A small contrastive image-text model, trained from scratch: trained on photos of plants and fungi (iNaturalist).
Rows from block 3 of the image encoder of a small contrastive image-text model, named by matrix and row number. Rows with one number within an expert belong to one neuron, the router's apart. Each number is 200 + 40 x the weight over its row's rms, rounded and kept within 0 to 999. All counts start at 0.
Before each expert's rows are labels from the 100 images, of 14976, where the router gives the expert most weight on average: "colour at peak" is the nearest of a few named colours to the mean colour under the peak. Only what is clearly more common there than usual is listed. The data: photos of plants and fungi (iNaturalist). In brackets: how many of the 100, against the usual share in percent.
# router: router (encoder.blocks.3.mlp.router.weight, 8x256, trained with AdamW), inputs 0-127
# gate: expert gate (encoder.blocks.3.mlp.gate, 8x128x256), inputs 0-127
# up: expert up (encoder.blocks.3.mlp.up, 8x128x256), inputs 0-127
# down: expert down (encoder.blocks.3.mlp.down, 8x256x128, transposed), outputs 0-127

# expert 6
colour at peak: pink (25 vs 4.1)
router.6,217,206,119,198,135,278,226,148,199,242,98,236,159,187,193,167,156,200,140,217,149,275,227,232,248,209,255,197,177,209,226,186,200,225,161,216,160,221,147,218,183,179,147,203,164,118,167,182,234,229,278,191,164,227,184,204,205,158,216,272,157,116,247,200,283,136,250,146,221,186,218,192,222,168,159,127,225,249,155,170,222,217,243,168,235,249,287,143,160,197,157,201,211,144,111,230,132,191,242,251,210,225,191,236,171,168,146,202,254,207,245,262,286,182,191,153,211,227,192,243,291,225,195,205,202,223,124,226
gate.6,206,166,211,202,210,279,156,205,190,263,152,181,221,164,220,167,180,186,174,225,205,193,301,194,165,242,210,250,226,200,181,242,233,197,173,269,200,242,210,197,159,215,134,232,228,228,183,218,242,233,172,116,91,180,241,134,212,216,246,216,203,99,215,177,262,208,211,186,132,236,215,212,267,169,148,209,188,233,181,197,202,218,159,253,235,206,146,202,227,209,188,157,174,182,204,276,157,214,152,230,169,185,286,278,151,125,209,210,126,172,247,220,182,190,242,192,207,255,195,161,158,171,222,227,175,187,157,187
up.6,225,222,205,123,188,158,215,259,231,195,248,225,207,199,184,246,231,157,197,203,194,255,144,211,219,156,176,143,130,209,223,169,257,222,191,179,215,157,224,196,152,260,222,215,182,210,209,244,202,167,231,224,196,201,181,221,162,203,193,141,205,261,191,259,159,218,130,258,236,141,140,148,158,272,228,142,143,233,213,224,265,168,219,132,149,189,318,214,218,158,186,219,190,234,204,176,210,220,223,178,182,224,111,197,205,219,229,255,218,209,180,204,185,213,155,161,133,193,189,232,255,202,175,207,205,186,251,183
down.6,233,250,240,150,202,163,242,289,177,205,197,210,215,217,228,189,246,188,170,147,121,214,208,266,134,243,221,196,203,158,274,170,134,163,166,273,235,153,251,202,162,154,205,220,237,179,171,177,144,244,224,179,247,166,185,268,193,196,182,246,177,196,117,164,234,209,252,278,229,179,220,158,196,210,155,239,218,185,176,239,216,148,162,275,196,174,227,163,152,319,182,242,232,141,136,235,169,188,214,166,191,252,136,200,201,276,191,225,220,186,127,214,181,198,154,196,183,133,151,183,138,184,172,211,197,178,200,182
gate.7,223,125,249,197,120,191,232,184,192,142,181,214,210,287,126,202,144,204,182,167,106,170,247,237,206,198,217,173,196,268,279,145,235,192,281,206,125,248,241,267,192,205,189,197,189,154,213,121,249,211,220,262,191,220,222,219,130,172,157,255,186,260,254,231,193,288,313,227,245,223,168,145,165,202,210,231,191,205,209,211,229,201,147,248,173,174,171,108,202,249,218,240,225,222,177,199,147,221,167,195,196,178,291,183,219,163,232,134,179,217,145,203,221,215,247,222,172,167,247,248,266,186,181,140,202,195,210,210
up.7,209,126,180,216,210,218,176,169,120,169,241,222,226,245,158,222,141,195,223,248,197,169,259,240,207,202,251,215,198,235,261,198,178,173,249,210,172,183,262,231,239,180,186,252,149,213,186,158,185,160,250,189,276,193,162,184,163,163,196,249,162,248,238,248,138,248,204,233,215,223,198,158,176,178,259,244,215,194,263,157,215,190,189,226,187,173,230,131,158,195,258,186,314,228,176,246,208,165,185,223,171,157,252,188,204,222,176,202,166,222,112,301,222,178,194,200,240,263,230,219,272,226,239,196,249,156,193,196
down.7,258,206,256,219,169,195,235,198,236,161,236,208,134,278,169,192,83,101,163,124,227,247,188,254,190,140,199,183,175,169,139,102,198,167,196,149,237,212,184,190,180,182,228,219,289,192,178,206,222,271,270,232,214,217,232,210,177,140,235,147,222,166,159,168,177,166,164,189,140,287,213,147,189,225,190,159,283,194,127,185,174,259,190,165,182,266,192,184,317,222,176,231,221,126,175,192,130,173,142,133,144,242,202,214,190,186,234,173,236,157,211,223,196,200,190,236,192,234,207,203,201,173,237,234,190,192,217,230
gate.8,108,182,220,324,182,240,151,226,234,184,177,141,203,202,269,122,232,185,225,234,175,194,228,97,209,268,154,219,200,253,226,181,212,167,225,265,145,204,260,266,192,180,207,186,181,145,174,179,224,115,221,159,219,209,201,178,223,169,196,194,190,175,129,231,154,277,141,156,186,127,237,303,195,109,169,228,222,183,198,164,150,222,170,165,248,238,190,96,206,232,178,244,245,226,311,207,207,196,160,209,226,163,205,224,189,189,207,202,178,210,231,230,181,196,203,194,140,235,154,230,195,171,265,187,195,185,200,182
up.8,112,199,258,305,211,242,178,247,231,199,190,137,207,182,267,143,238,195,188,249,171,198,202,96,170,269,171,223,199,217,242,164,209,145,233,276,163,240,217,276,191,208,193,198,194,162,145,190,227,134,194,164,268,189,208,173,207,197,171,201,212,143,139,252,163,278,144,182,223,136,238,304,216,111,167,191,155,188,216,163,180,233,177,165,239,232,190,113,256,227,187,223,224,226,311,202,190,197,191,197,229,168,180,218,228,189,232,181,168,205,227,224,177,207,208,173,147,213,159,240,211,170,233,160,187,202,201,205
down.8,272,222,289,149,220,189,200,243,217,215,231,198,253,179,206,216,216,235,235,149,268,206,198,232,175,189,213,180,230,173,192,162,251,255,232,192,201,197,180,239,212,240,142,264,204,248,197,213,231,175,248,180,177,233,257,227,186,137,237,188,246,268,255,179,184,134,149,186,284,172,254,245,187,269,178,224,280,324,274,236,185,180,194,180,176,176,140,253,247,174,194,218,185,153,227,218,252,206,214,249,198,148,154,225,205,212,247,203,230,234,163,155,207,211,160,206,261,101,144,195,222,163,169,249,206,209,284,252
gate.9,261,87,231,225,242,208,147,210,174,202,210,289,146,217,235,183,140,153,185,135,241,221,208,159,225,186,198,196,172,237,182,180,195,210,218,185,158,239,222,164,119,271,184,218,119,224,145,176,174,201,196,157,194,152,146,205,217,214,208,270,173,211,259,249,195,221,229,185,188,201,195,185,226,219,353,247,154,212,206,161,242,193,197,202,206,240,122,168,184,213,246,194,136,146,243,227,238,250,179,181,195,209,236,160,218,219,201,196,208,228,172,168,148,227,193,168,116,227,203,156,221,172,167,263,191,230,162,252
up.9,218,144,223,209,225,285,121,193,179,176,151,253,125,160,150,190,204,230,169,121,221,202,157,129,210,274,134,174,195,253,246,201,224,183,230,201,197,178,192,169,195,241,213,229,152,276,204,166,206,194,239,179,184,172,108,274,151,164,150,276,273,197,211,212,200,236,164,246,178,206,230,167,205,197,260,262,226,186,199,210,190,174,196,189,202,228,138,156,248,247,225,198,147,169,164,289,252,222,190,224,190,175,199,210,253,148,143,220,256,261,171,165,129,187,128,238,126,229,224,156,178,171,200,279,159,223,250,248
down.9,166,199,184,186,205,205,222,158,194,174,196,220,245,177,222,213,256,175,163,214,234,227,211,247,236,210,228,235,230,193,237,225,248,232,209,263,183,176,161,155,201,209,210,211,246,218,209,304,205,205,219,241,142,201,220,195,185,115,179,145,243,290,157,167,177,182,96,185,190,224,154,247,222,241,207,226,222,145,250,213,167,138,171,153,163,155,188,300,201,185,150,188,222,179,184,144,118,227,172,292,216,305,213,212,206,221,150,300,241,89,229,181,135,226,205,223,131,213,196,136,166,240,203,163,203,218,140,131

# expert 0
colour at peak: grey (93 vs 48.1)
router.0,172,267,176,160,166,166,153,215,172,221,218,170,262,146,256,209,179,229,204,170,270,234,241,182,130,211,178,249,161,163,207,142,238,152,221,250,208,203,251,166,184,195,169,135,234,206,109,147,256,138,206,216,260,182,196,200,197,181,235,207,238,144,253,188,167,258,181,163,166,218,170,165,231,154,138,260,208,255,192,154,166,263,230,149,256,116,125,131,139,216,236,126,163,166,229,170,194,181,249,205,190,218,164,238,133,234,147,236,202,247,155,173,215,189,177,172,136,189,255,174,170,257,182,245,257,225,232,234
gate.1,214,202,178,119,158,157,191,232,98,201,184,233,137,181,259,145,173,232,140,191,183,162,177,206,205,190,243,173,231,208,179,139,153,192,168,154,213,214,214,142,206,282,220,208,210,161,211,335,232,256,122,198,202,184,254,213,228,215,205,191,204,168,249,146,173,285,78,226,202,183,249,148,200,137,190,192,184,245,230,183,218,181,187,241,188,158,188,267,181,203,174,221,134,245,219,217,187,221,239,194,157,160,188,219,162,231,128,140,222,233,195,267,195,248,219,214,200,226,206,154,247,191,143,165,158,211,240,258
up.1,163,222,179,212,149,200,203,270,138,236,132,253,198,219,220,208,195,227,189,293,182,111,149,193,214,185,167,215,257,176,124,174,152,212,195,179,157,202,200,133,160,235,245,230,222,199,226,365,213,215,150,191,143,267,207,232,178,148,173,183,190,121,272,174,188,264,176,163,165,172,240,196,171,143,157,194,178,184,241,168,168,133,163,244,245,105,203,207,183,186,180,178,183,255,187,225,192,198,208,214,173,172,196,243,189,219,210,182,209,273,259,232,145,207,183,190,248,231,261,194,262,213,149,169,198,172,216,178
down.1,151,218,155,209,244,237,194,191,221,248,185,166,236,156,196,210,119,166,250,159,138,223,227,168,161,207,246,204,187,186,136,235,222,221,229,177,191,200,233,220,225,233,151,152,221,184,201,227,254,190,121,221,230,276,178,154,296,183,277,168,188,159,210,205,166,217,181,219,204,202,209,230,203,189,232,169,245,185,146,104,255,234,236,195,155,164,170,267,177,290,164,191,241,192,178,208,139,144,150,296,160,171,160,135,202,179,246,272,197,182,151,208,153,215,195,172,247,191,265,242,232,272,148,182,171,199,171,187
gate.2,159,200,218,109,225,225,216,186,220,153,202,213,205,195,132,192,238,209,182,254,226,174,189,196,245,239,149,250,227,112,222,151,197,173,183,135,193,146,168,216,219,171,206,186,160,251,231,185,197,147,184,179,215,177,203,149,237,165,186,219,166,207,188,217,219,234,131,160,215,208,227,215,165,218,187,274,208,122,221,199,199,124,181,217,222,179,198,274,188,161,214,170,183,224,136,264,207,156,168,203,180,215,222,264,182,148,144,194,179,242,199,185,224,166,177,227,189,188,232,247,226,277,263,232,175,182,193,166
up.2,198,168,177,217,226,191,261,203,261,196,200,210,140,202,92,165,221,207,152,219,239,149,259,231,219,226,169,224,164,160,219,146,201,111,238,205,206,175,184,235,249,198,186,154,165,281,254,215,214,154,239,186,202,197,197,155,135,168,159,234,119,220,188,268,240,258,169,138,193,257,238,171,167,201,189,251,172,191,192,186,191,179,230,201,234,217,197,248,185,218,217,163,169,188,141,256,168,171,150,161,199,210,238,279,184,164,147,184,205,268,209,189,197,187,191,195,184,217,190,242,200,243,214,214,167,212,183,164
down.2,216,224,176,290,150,184,180,232,234,250,168,199,208,190,222,174,220,217,181,215,181,169,120,233,182,180,204,204,173,266,185,199,247,237,157,102,206,176,254,173,173,232,174,207,164,142,247,223,198,240,185,192,266,195,250,175,190,185,189,156,128,203,285,194,265,211,173,181,152,247,178,257,228,211,269,203,169,210,217,253,233,158,224,143,162,279,171,213,174,203,227,167,171,187,177,229,163,176,243,198,255,171,202,181,204,231,121,204,190,173,208,216,190,170,175,193,186,218,265,141,222,194,128,300,175,252,104,242
gate.3,206,221,191,154,209,191,227,254,143,153,236,192,188,194,168,95,173,223,130,203,235,189,212,256,216,172,166,204,185,131,209,205,168,177,205,230,206,163,238,236,171,239,218,119,182,194,193,261,202,218,191,248,241,189,106,193,246,185,135,235,227,231,243,204,120,140,162,234,235,204,131,142,168,182,208,294,236,294,232,169,181,224,226,283,215,163,203,251,157,197,203,226,213,138,156,209,272,219,192,197,229,224,163,213,215,236,156,218,226,221,188,138,189,215,152,158,235,261,176,259,249,255,224,184,223,274,250,244
up.3,122,262,173,290,214,133,191,178,189,197,225,199,248,242,195,268,257,180,192,276,154,209,139,229,239,167,204,191,190,172,200,265,212,176,183,190,210,182,177,199,164,235,180,199,160,214,189,201,164,189,219,203,196,230,216,251,127,137,198,218,254,171,148,230,191,210,170,179,237,149,133,90,244,219,274,149,193,263,186,204,235,222,189,178,241,193,267,204,168,197,207,186,147,200,174,224,217,195,158,158,196,245,184,188,218,251,237,215,190,201,283,138,205,186,127,205,247,218,170,228,202,107,216,111,206,260,164,222
down.3,199,238,219,216,197,197,223,209,217,221,143,252,211,176,196,166,190,204,235,246,156,163,226,186,158,213,260,192,189,171,257,316,156,343,152,240,154,207,171,177,185,240,278,235,211,203,173,148,194,227,231,228,250,212,178,220,223,193,218,180,179,181,174,154,194,195,226,217,182,192,197,185,219,254,109,238,207,233,255,187,219,210,163,155,195,212,222,200,156,169,196,212,165,213,137,248,76,126,184,195,200,169,166,197,252,222,239,218,194,197,155,219,249,234,178,201,177,233,303,222,208,178,152,203,161,122,218,144
gate.4,207,165,214,244,220,178,134,243,247,198,268,98,221,226,253,303,185,214,197,196,239,225,201,229,204,254,183,162,236,131,188,221,227,191,195,258,201,178,238,221,191,144,211,186,227,188,221,265,187,248,179,221,159,191,222,181,181,231,240,223,206,39,195,149,198,247,177,206,215,233,205,219,129,197,201,233,148,226,179,173,198,243,164,240,224,175,147,202,223,235,209,210,232,210,119,193,140,200,180,186,255,195,145,177,223,183,158,227,169,173,211,165,185,150,234,209,217,226,130,149,220,180,175,213,152,255,198,191
up.4,145,178,172,239,238,179,191,231,288,279,221,185,206,177,184,153,243,191,182,177,155,221,311,187,247,170,144,221,226,157,188,204,274,208,189,249,152,243,212,177,186,190,183,164,145,139,154,216,239,167,202,219,144,245,162,229,216,225,211,184,235,206,205,110,180,174,151,216,173,232,258,139,186,246,283,261,227,137,264,221,225,168,162,239,192,223,247,214,260,133,147,147,166,199,153,179,237,173,193,227,219,268,204,192,158,131,169,240,183,224,235,221,208,225,115,189,216,154,172,109,236,189,267,154,173,237,211,195
down.4,228,118,227,181,195,206,161,185,223,229,301,196,175,208,251,179,234,254,137,193,222,253,240,211,137,293,170,154,220,271,209,168,253,179,165,177,191,202,246,262,183,195,160,210,190,198,176,198,253,232,200,175,139,154,259,205,185,174,188,211,134,126,224,167,259,201,226,124,179,225,256,230,140,200,237,267,157,138,142,157,274,295,178,214,210,193,123,194,205,165,176,192,220,219,275,256,185,210,180,189,228,113,244,212,210,116,217,264,218,206,211,236,180,207,226,234,154,209,197,145,173,236,214,197,157,139,215,177

# expert 7
colour at peak: brown (71 vs 35.2)
router.7,134,204,231,195,134,178,275,207,211,163,247,231,159,229,226,222,163,238,174,253,191,204,158,228,196,165,227,128,155,188,239,168,130,137,235,149,197,211,225,249,165,154,179,153,128,158,229,288,240,248,169,196,199,250,178,231,203,171,193,209,220,173,162,184,141,178,169,194,240,206,208,214,193,197,144,230,228,237,162,257,183,159,126,127,223,252,221,155,253,189,173,182,219,177,234,146,160,164,215,241,226,249,126,180,243,190,213,246,233,221,192,166,214,181,204,192,143,190,146,167,207,187,140,195,182,176,179,213
gate.1,195,221,148,125,206,129,134,282,193,221,167,189,288,209,193,249,174,241,178,218,236,139,213,146,263,211,195,167,131,172,190,177,244,284,222,209,205,196,244,258,206,260,194,179,86,199,157,151,166,221,191,284,228,160,322,173,238,212,194,182,147,125,289,257,164,203,257,224,172,253,209,140,179,206,206,170,219,257,210,154,180,184,205,229,204,205,205,253,234,225,157,179,114,226,236,145,225,106,213,226,222,171,171,175,232,199,236,185,186,115,214,231,170,171,230,217,175,203,225,200,208,201,154,165,130,152,189,232
up.1,94,210,207,181,205,249,223,134,194,163,210,203,154,199,223,132,235,211,198,234,159,221,185,186,111,186,180,200,221,245,253,293,155,193,181,275,134,181,177,152,200,169,166,263,267,150,253,288,234,111,221,130,196,192,111,177,166,229,196,218,187,258,137,159,252,219,159,203,186,177,187,263,255,187,274,190,218,134,131,256,277,199,213,134,163,215,206,200,259,187,228,212,287,183,142,217,197,305,213,228,185,213,291,212,152,166,165,225,124,251,219,157,240,246,233,239,244,200,222,149,176,225,191,195,255,265,238,220
down.1,238,176,202,207,204,173,178,176,251,143,219,269,196,187,190,205,206,121,256,232,230,171,219,173,161,107,181,219,175,219,219,206,211,248,252,161,210,244,199,213,186,161,265,247,228,215,199,243,186,210,172,147,190,167,217,250,190,235,218,211,197,178,182,180,257,186,175,201,173,222,230,212,200,197,183,217,160,198,163,205,136,188,181,183,197,201,276,245,237,255,144,136,108,195,178,275,221,166,237,210,185,189,182,109,164,185,171,200,127,191,219,171,168,220,198,268,164,204,194,127,155,149,201,276,181,177,156,190
gate.2,254,172,198,155,169,212,250,218,166,154,229,227,160,213,164,154,201,241,181,223,239,159,175,311,282,198,212,182,188,171,249,226,227,202,191,208,219,172,244,208,189,257,166,206,177,233,246,224,170,249,157,287,253,189,173,183,250,190,201,225,157,173,238,205,212,241,247,196,186,133,151,145,274,182,140,236,188,263,205,203,205,221,120,162,162,149,292,261,167,234,216,239,200,143,88,240,215,206,156,200,152,194,131,190,240,206,238,253,243,229,168,159,167,188,89,197,228,257,230,168,196,257,163,246,174,217,228,211
up.2,140,220,213,241,232,205,166,179,234,254,171,188,219,190,252,252,194,170,230,192,171,252,219,81,125,192,229,211,194,218,166,178,162,185,224,196,183,222,158,188,194,133,237,190,216,164,159,188,209,131,227,132,149,203,208,223,147,198,189,177,239,238,171,203,187,184,179,187,214,254,242,256,133,228,260,176,193,134,217,204,191,194,268,244,231,269,144,145,234,170,197,140,185,275,308,155,181,183,241,190,258,197,279,225,164,168,162,156,157,173,225,263,218,214,321,207,154,145,174,243,199,131,245,147,203,199,198,193
down.2,283,168,163,186,223,167,202,236,213,92,182,216,169,164,123,214,220,149,188,213,193,195,190,273,220,197,182,217,197,217,240,152,204,196,217,218,250,229,205,311,208,199,265,137,231,217,170,215,211,262,108,165,196,186,176,232,215,171,206,210,254,163,118,208,236,179,201,296,170,195,197,325,241,249,98,223,228,200,155,221,218,191,243,217,197,234,131,216,238,168,186,193,288,241,237,157,117,208,236,203,243,138,202,229,205,195,252,236,200,186,311,209,227,177,148,285,165,161,209,167,174,239,158,226,133,153,253,192
gate.3,156,211,154,163,210,192,189,215,174,181,245,163,161,254,267,247,161,204,197,227,226,206,193,191,163,200,237,182,142,215,201,206,279,213,132,173,154,176,232,143,221,179,141,280,170,240,224,265,159,184,215,185,205,162,217,211,241,131,197,209,250,240,237,170,148,150,157,199,79,236,246,176,208,177,131,160,208,201,198,196,170,134,255,316,168,227,152,239,207,239,199,247,242,205,190,212,226,252,247,195,239,206,148,164,233,137,163,231,188,227,217,114,172,277,227,246,199,167,222,123,250,207,214,150,236,222,252,262
up.3,124,237,272,292,291,255,226,229,198,184,167,242,244,165,191,176,208,249,144,187,175,177,198,102,93,183,265,238,197,192,205,176,162,209,197,153,251,202,213,226,206,199,194,176,166,249,192,137,262,178,175,179,200,186,166,249,163,251,196,114,118,164,186,219,229,190,249,170,178,223,115,165,239,174,233,216,165,159,157,179,195,255,160,185,180,179,186,160,245,163,245,204,219,265,176,140,255,143,219,234,233,188,282,254,239,204,238,318,196,217,209,214,253,200,121,161,233,277,161,188,214,182,177,124,173,178,195,195
down.3,242,203,267,270,160,157,249,259,249,167,157,157,195,290,229,234,227,232,222,239,179,183,181,149,184,224,142,198,137,237,170,157,153,266,238,198,223,252,253,185,205,103,134,241,154,195,287,194,257,95,211,223,250,211,161,266,203,173,130,149,196,228,161,202,225,198,259,149,256,225,183,161,179,189,255,177,162,162,212,181,233,192,219,283,166,207,201,175,171,219,267,148,175,171,162,154,239,166,237,182,231,254,131,192,177,183,158,142,228,170,214,193,205,158,148,219,258,121,265,242,218,196,203,182,217,175,182,261
gate.4,154,239,233,155,233,219,197,182,233,175,300,175,262,237,210,171,248,242,231,214,168,248,150,244,174,176,223,129,184,202,247,182,121,219,230,200,178,206,182,187,171,171,221,198,223,229,208,296,231,219,175,185,220,199,140,238,202,193,224,148,267,188,176,227,167,277,159,210,195,202,253,159,198,173,244,239,226,229,233,143,159,209,154,231,125,217,107,293,134,206,218,226,147,232,188,207,190,164,212,231,165,213,159,224,229,213,265,153,258,170,142,196,253,198,220,177,235,193,169,193,241,201,190,206,204,268,160,224
up.4,218,227,172,159,132,238,267,179,181,174,244,216,239,215,210,297,195,226,213,205,148,235,206,220,262,261,208,236,265,226,217,187,204,228,143,144,110,219,177,183,223,195,158,151,190,192,190,262,286,305,246,234,224,132,205,233,300,210,170,214,211,226,165,173,225,209,159,166,207,245,129,234,197,184,216,206,153,286,233,177,184,199,241,297,130,133,156,206,210,208,213,276,129,235,160,166,166,160,177,261,200,164,211,152,188,257,233,238,173,226,232,163,220,226,201,190,278,154,152,252,230,220,185,248,184,232,238,282
down.4,196,247,164,211,146,212,242,279,231,141,287,161,168,206,207,198,245,202,180,141,186,133,175,279,199,213,239,202,139,184,171,247,274,193,169,200,220,224,216,208,203,261,235,202,177,143,236,178,181,213,183,191,183,175,201,183,209,184,197,174,182,195,180,216,168,170,145,210,146,205,247,160,190,275,134,225,227,175,192,246,178,192,205,168,192,209,187,291,253,119,188,258,152,235,203,252,209,123,195,160,203,184,187,230,242,204,219,170,199,220,273,230,249,188,211,214,183,149,189,111,178,212,189,178,179,256,157,261

# expert 4
colour at peak: green (39 vs 6.3)
router.4,192,164,249,197,222,150,204,183,251,269,185,231,198,205,252,272,178,265,132,191,248,179,212,134,189,253,178,127,179,176,159,227,125,166,150,214,193,278,216,180,184,194,192,131,141,217,174,199,142,233,200,271,147,214,196,270,218,149,157,224,148,214,215,166,239,160,134,170,136,231,226,208,198,241,219,236,177,163,227,248,179,141,148,199,125,179,182,245,176,165,163,186,183,255,139,121,215,170,148,248,173,255,180,219,200,242,226,171,197,230,212,182,241,179,197,233,160,256,147,258,148,244,162,245,246,151,178,165
gate.1,202,208,216,111,221,183,170,284,116,236,234,178,227,139,266,174,208,190,177,196,205,173,245,246,160,199,201,183,283,165,196,224,185,179,214,146,220,275,211,180,206,239,218,155,92,247,252,194,244,189,184,205,285,198,190,209,176,197,239,195,216,126,255,165,141,205,261,170,162,167,174,153,190,222,179,238,181,201,171,296,174,105,272,224,176,247,244,214,159,187,222,175,113,227,243,178,228,190,193,218,144,227,137,149,141,222,172,172,271,169,232,304,186,222,176,257,191,198,235,168,177,233,241,218,197,214,228,216
up.1,159,167,162,208,156,205,284,197,206,99,163,188,201,285,162,242,150,214,253,222,228,159,219,187,253,227,192,171,174,179,171,194,205,209,197,283,159,112,194,246,177,183,184,256,271,123,148,176,167,193,173,179,203,229,252,164,192,120,179,177,211,205,140,246,231,259,133,217,254,226,182,238,185,118,232,227,230,250,221,138,158,291,124,218,237,137,201,223,182,170,179,201,168,168,142,214,182,194,247,240,147,152,268,215,260,261,233,239,105,228,145,189,242,240,208,174,237,181,175,220,252,253,153,175,199,193,174,223
down.1,171,162,224,191,196,246,159,166,144,231,162,197,207,215,160,208,147,245,218,208,187,217,163,197,236,103,136,220,235,228,250,171,167,276,227,255,199,221,174,216,135,164,149,165,215,218,152,233,124,212,188,176,174,151,230,206,158,239,300,211,171,231,230,135,264,180,182,200,245,159,218,244,213,176,190,193,115,196,194,201,181,260,181,214,175,266,186,247,170,244,222,208,260,185,143,196,319,263,212,150,189,179,152,128,118,206,174,140,136,236,209,154,182,209,204,219,223,208,220,203,210,164,178,191,209,211,181,233
gate.2,228,183,191,184,201,198,237,179,179,156,253,305,196,241,186,202,202,192,191,93,149,249,141,132,218,174,150,167,187,192,194,166,276,169,227,239,193,210,197,226,216,152,218,187,163,246,179,179,199,128,245,295,263,187,237,232,200,183,196,183,167,216,192,238,184,249,243,153,198,299,242,158,204,173,245,170,185,184,226,144,207,184,283,192,193,213,181,216,155,138,174,187,279,163,257,181,278,153,207,214,235,207,242,155,202,236,209,175,250,277,189,199,145,220,236,272,150,230,205,195,186,166,212,232,228,272,271,177
up.2,225,258,187,242,202,286,133,144,209,222,270,307,224,146,123,219,231,206,151,259,172,181,156,191,263,203,220,180,224,121,269,186,197,144,162,186,182,206,172,203,199,160,197,187,139,242,187,157,205,174,211,222,176,180,207,200,235,177,194,275,213,172,196,179,164,225,246,161,254,147,191,167,198,264,189,188,253,156,225,162,259,233,189,196,216,201,223,179,221,144,241,222,235,188,223,224,247,249,204,203,164,208,167,100,209,214,210,196,245,212,205,224,169,227,218,145,232,197,231,170,222,190,274,155,209,212,262,288
down.2,187,191,182,184,159,216,183,185,189,167,149,171,209,130,238,99,150,230,206,171,173,218,156,212,245,152,176,244,223,244,238,171,164,231,201,237,131,227,198,202,220,216,222,234,187,200,142,200,195,258,192,204,257,142,153,189,123,106,261,204,145,169,232,197,171,204,147,276,188,224,171,172,182,208,179,201,174,179,158,180,166,239,209,165,177,190,140,225,210,245,242,201,212,261,219,176,100,215,149,216,166,162,151,223,236,283,203,266,236,217,228,154,182,213,176,236,234,229,187,234,206,216,162,222,221,289,214,264
gate.3,206,171,240,153,144,165,197,153,310,236,201,246,159,236,299,181,216,177,187,180,214,226,238,209,205,189,198,152,151,233,202,105,185,164,239,146,157,237,208,239,214,217,198,198,230,193,225,267,175,233,205,249,267,185,252,232,193,212,218,238,162,137,236,114,216,288,257,230,213,136,279,209,251,203,184,159,207,183,247,197,130,253,182,208,185,177,142,277,270,241,198,201,159,179,166,209,174,253,208,278,149,235,205,259,188,218,244,177,238,186,136,133,182,229,211,171,190,164,94,198,233,228,158,211,162,217,196,221
up.3,183,231,162,227,244,242,188,269,100,161,189,151,252,180,133,252,158,227,216,214,185,182,155,194,206,206,218,219,237,187,180,280,199,279,159,218,230,201,176,168,176,152,194,210,216,194,204,142,225,179,197,131,130,215,145,163,214,203,213,158,236,237,141,277,208,144,140,199,183,287,148,213,142,180,181,240,208,180,153,200,221,145,232,188,206,224,241,175,143,147,196,172,235,216,237,211,193,98,223,96,231,137,194,166,226,177,149,198,140,216,254,295,251,179,174,227,186,242,289,190,180,198,276,177,228,162,162,182
down.3,90,269,183,184,242,227,218,219,247,160,205,228,201,205,177,187,198,228,216,193,169,211,220,220,210,239,183,175,193,127,238,210,250,167,219,212,184,193,248,136,226,188,219,211,252,164,172,203,173,193,176,243,199,150,175,196,215,162,221,134,215,226,190,175,201,197,188,206,264,149,106,199,181,156,274,250,188,210,185,196,215,184,247,226,217,230,299,184,172,306,276,197,185,240,163,213,215,225,225,128,194,112,205,202,198,228,203,167,87,172,172,214,245,178,125,206,250,209,197,266,137,125,197,165,204,213,132,281
gate.4,120,248,164,302,185,188,185,231,261,273,264,224,198,274,246,141,186,235,209,229,193,228,186,151,97,186,254,210,199,140,151,201,143,170,227,192,233,84,279,195,254,259,260,262,222,289,191,234,202,138,230,186,211,186,223,233,245,194,212,160,166,186,211,191,174,230,276,209,203,102,201,201,211,148,207,226,201,112,200,247,177,206,185,202,232,213,230,239,145,189,248,177,244,186,230,187,219,233,160,228,208,166,203,259,187,165,127,106,122,193,189,220,219,234,207,202,216,235,178,172,187,144,258,206,307,218,250,187
up.4,267,140,235,135,213,212,228,194,185,175,135,146,181,126,173,221,212,150,200,117,261,180,176,256,302,233,148,189,226,293,197,196,242,159,181,262,112,292,156,239,146,195,162,150,210,125,187,138,177,222,170,172,174,227,147,228,166,192,203,235,177,231,208,238,195,156,150,203,176,256,187,147,187,242,220,193,225,305,232,149,182,134,204,196,174,195,173,158,264,226,140,202,173,252,209,184,235,191,199,218,198,222,128,131,208,227,257,308,284,170,216,158,164,180,216,201,169,172,215,208,220,243,206,172,92,166,152,205
down.4,177,226,180,153,214,197,202,198,174,236,252,183,195,228,231,206,214,167,211,222,220,240,255,181,176,178,129,229,259,166,177,176,182,169,156,210,227,173,100,133,166,186,118,193,255,228,223,242,258,273,215,197,148,263,201,193,168,275,173,191,283,152,183,177,181,172,155,216,213,228,202,144,229,216,186,170,201,255,250,128,147,218,185,195,198,237,208,248,234,149,280,219,142,233,236,159,211,139,226,147,196,87,244,252,188,149,205,243,209,228,199,214,208,234,258,167,171,132,186,222,216,183,105,239,114,222,191,287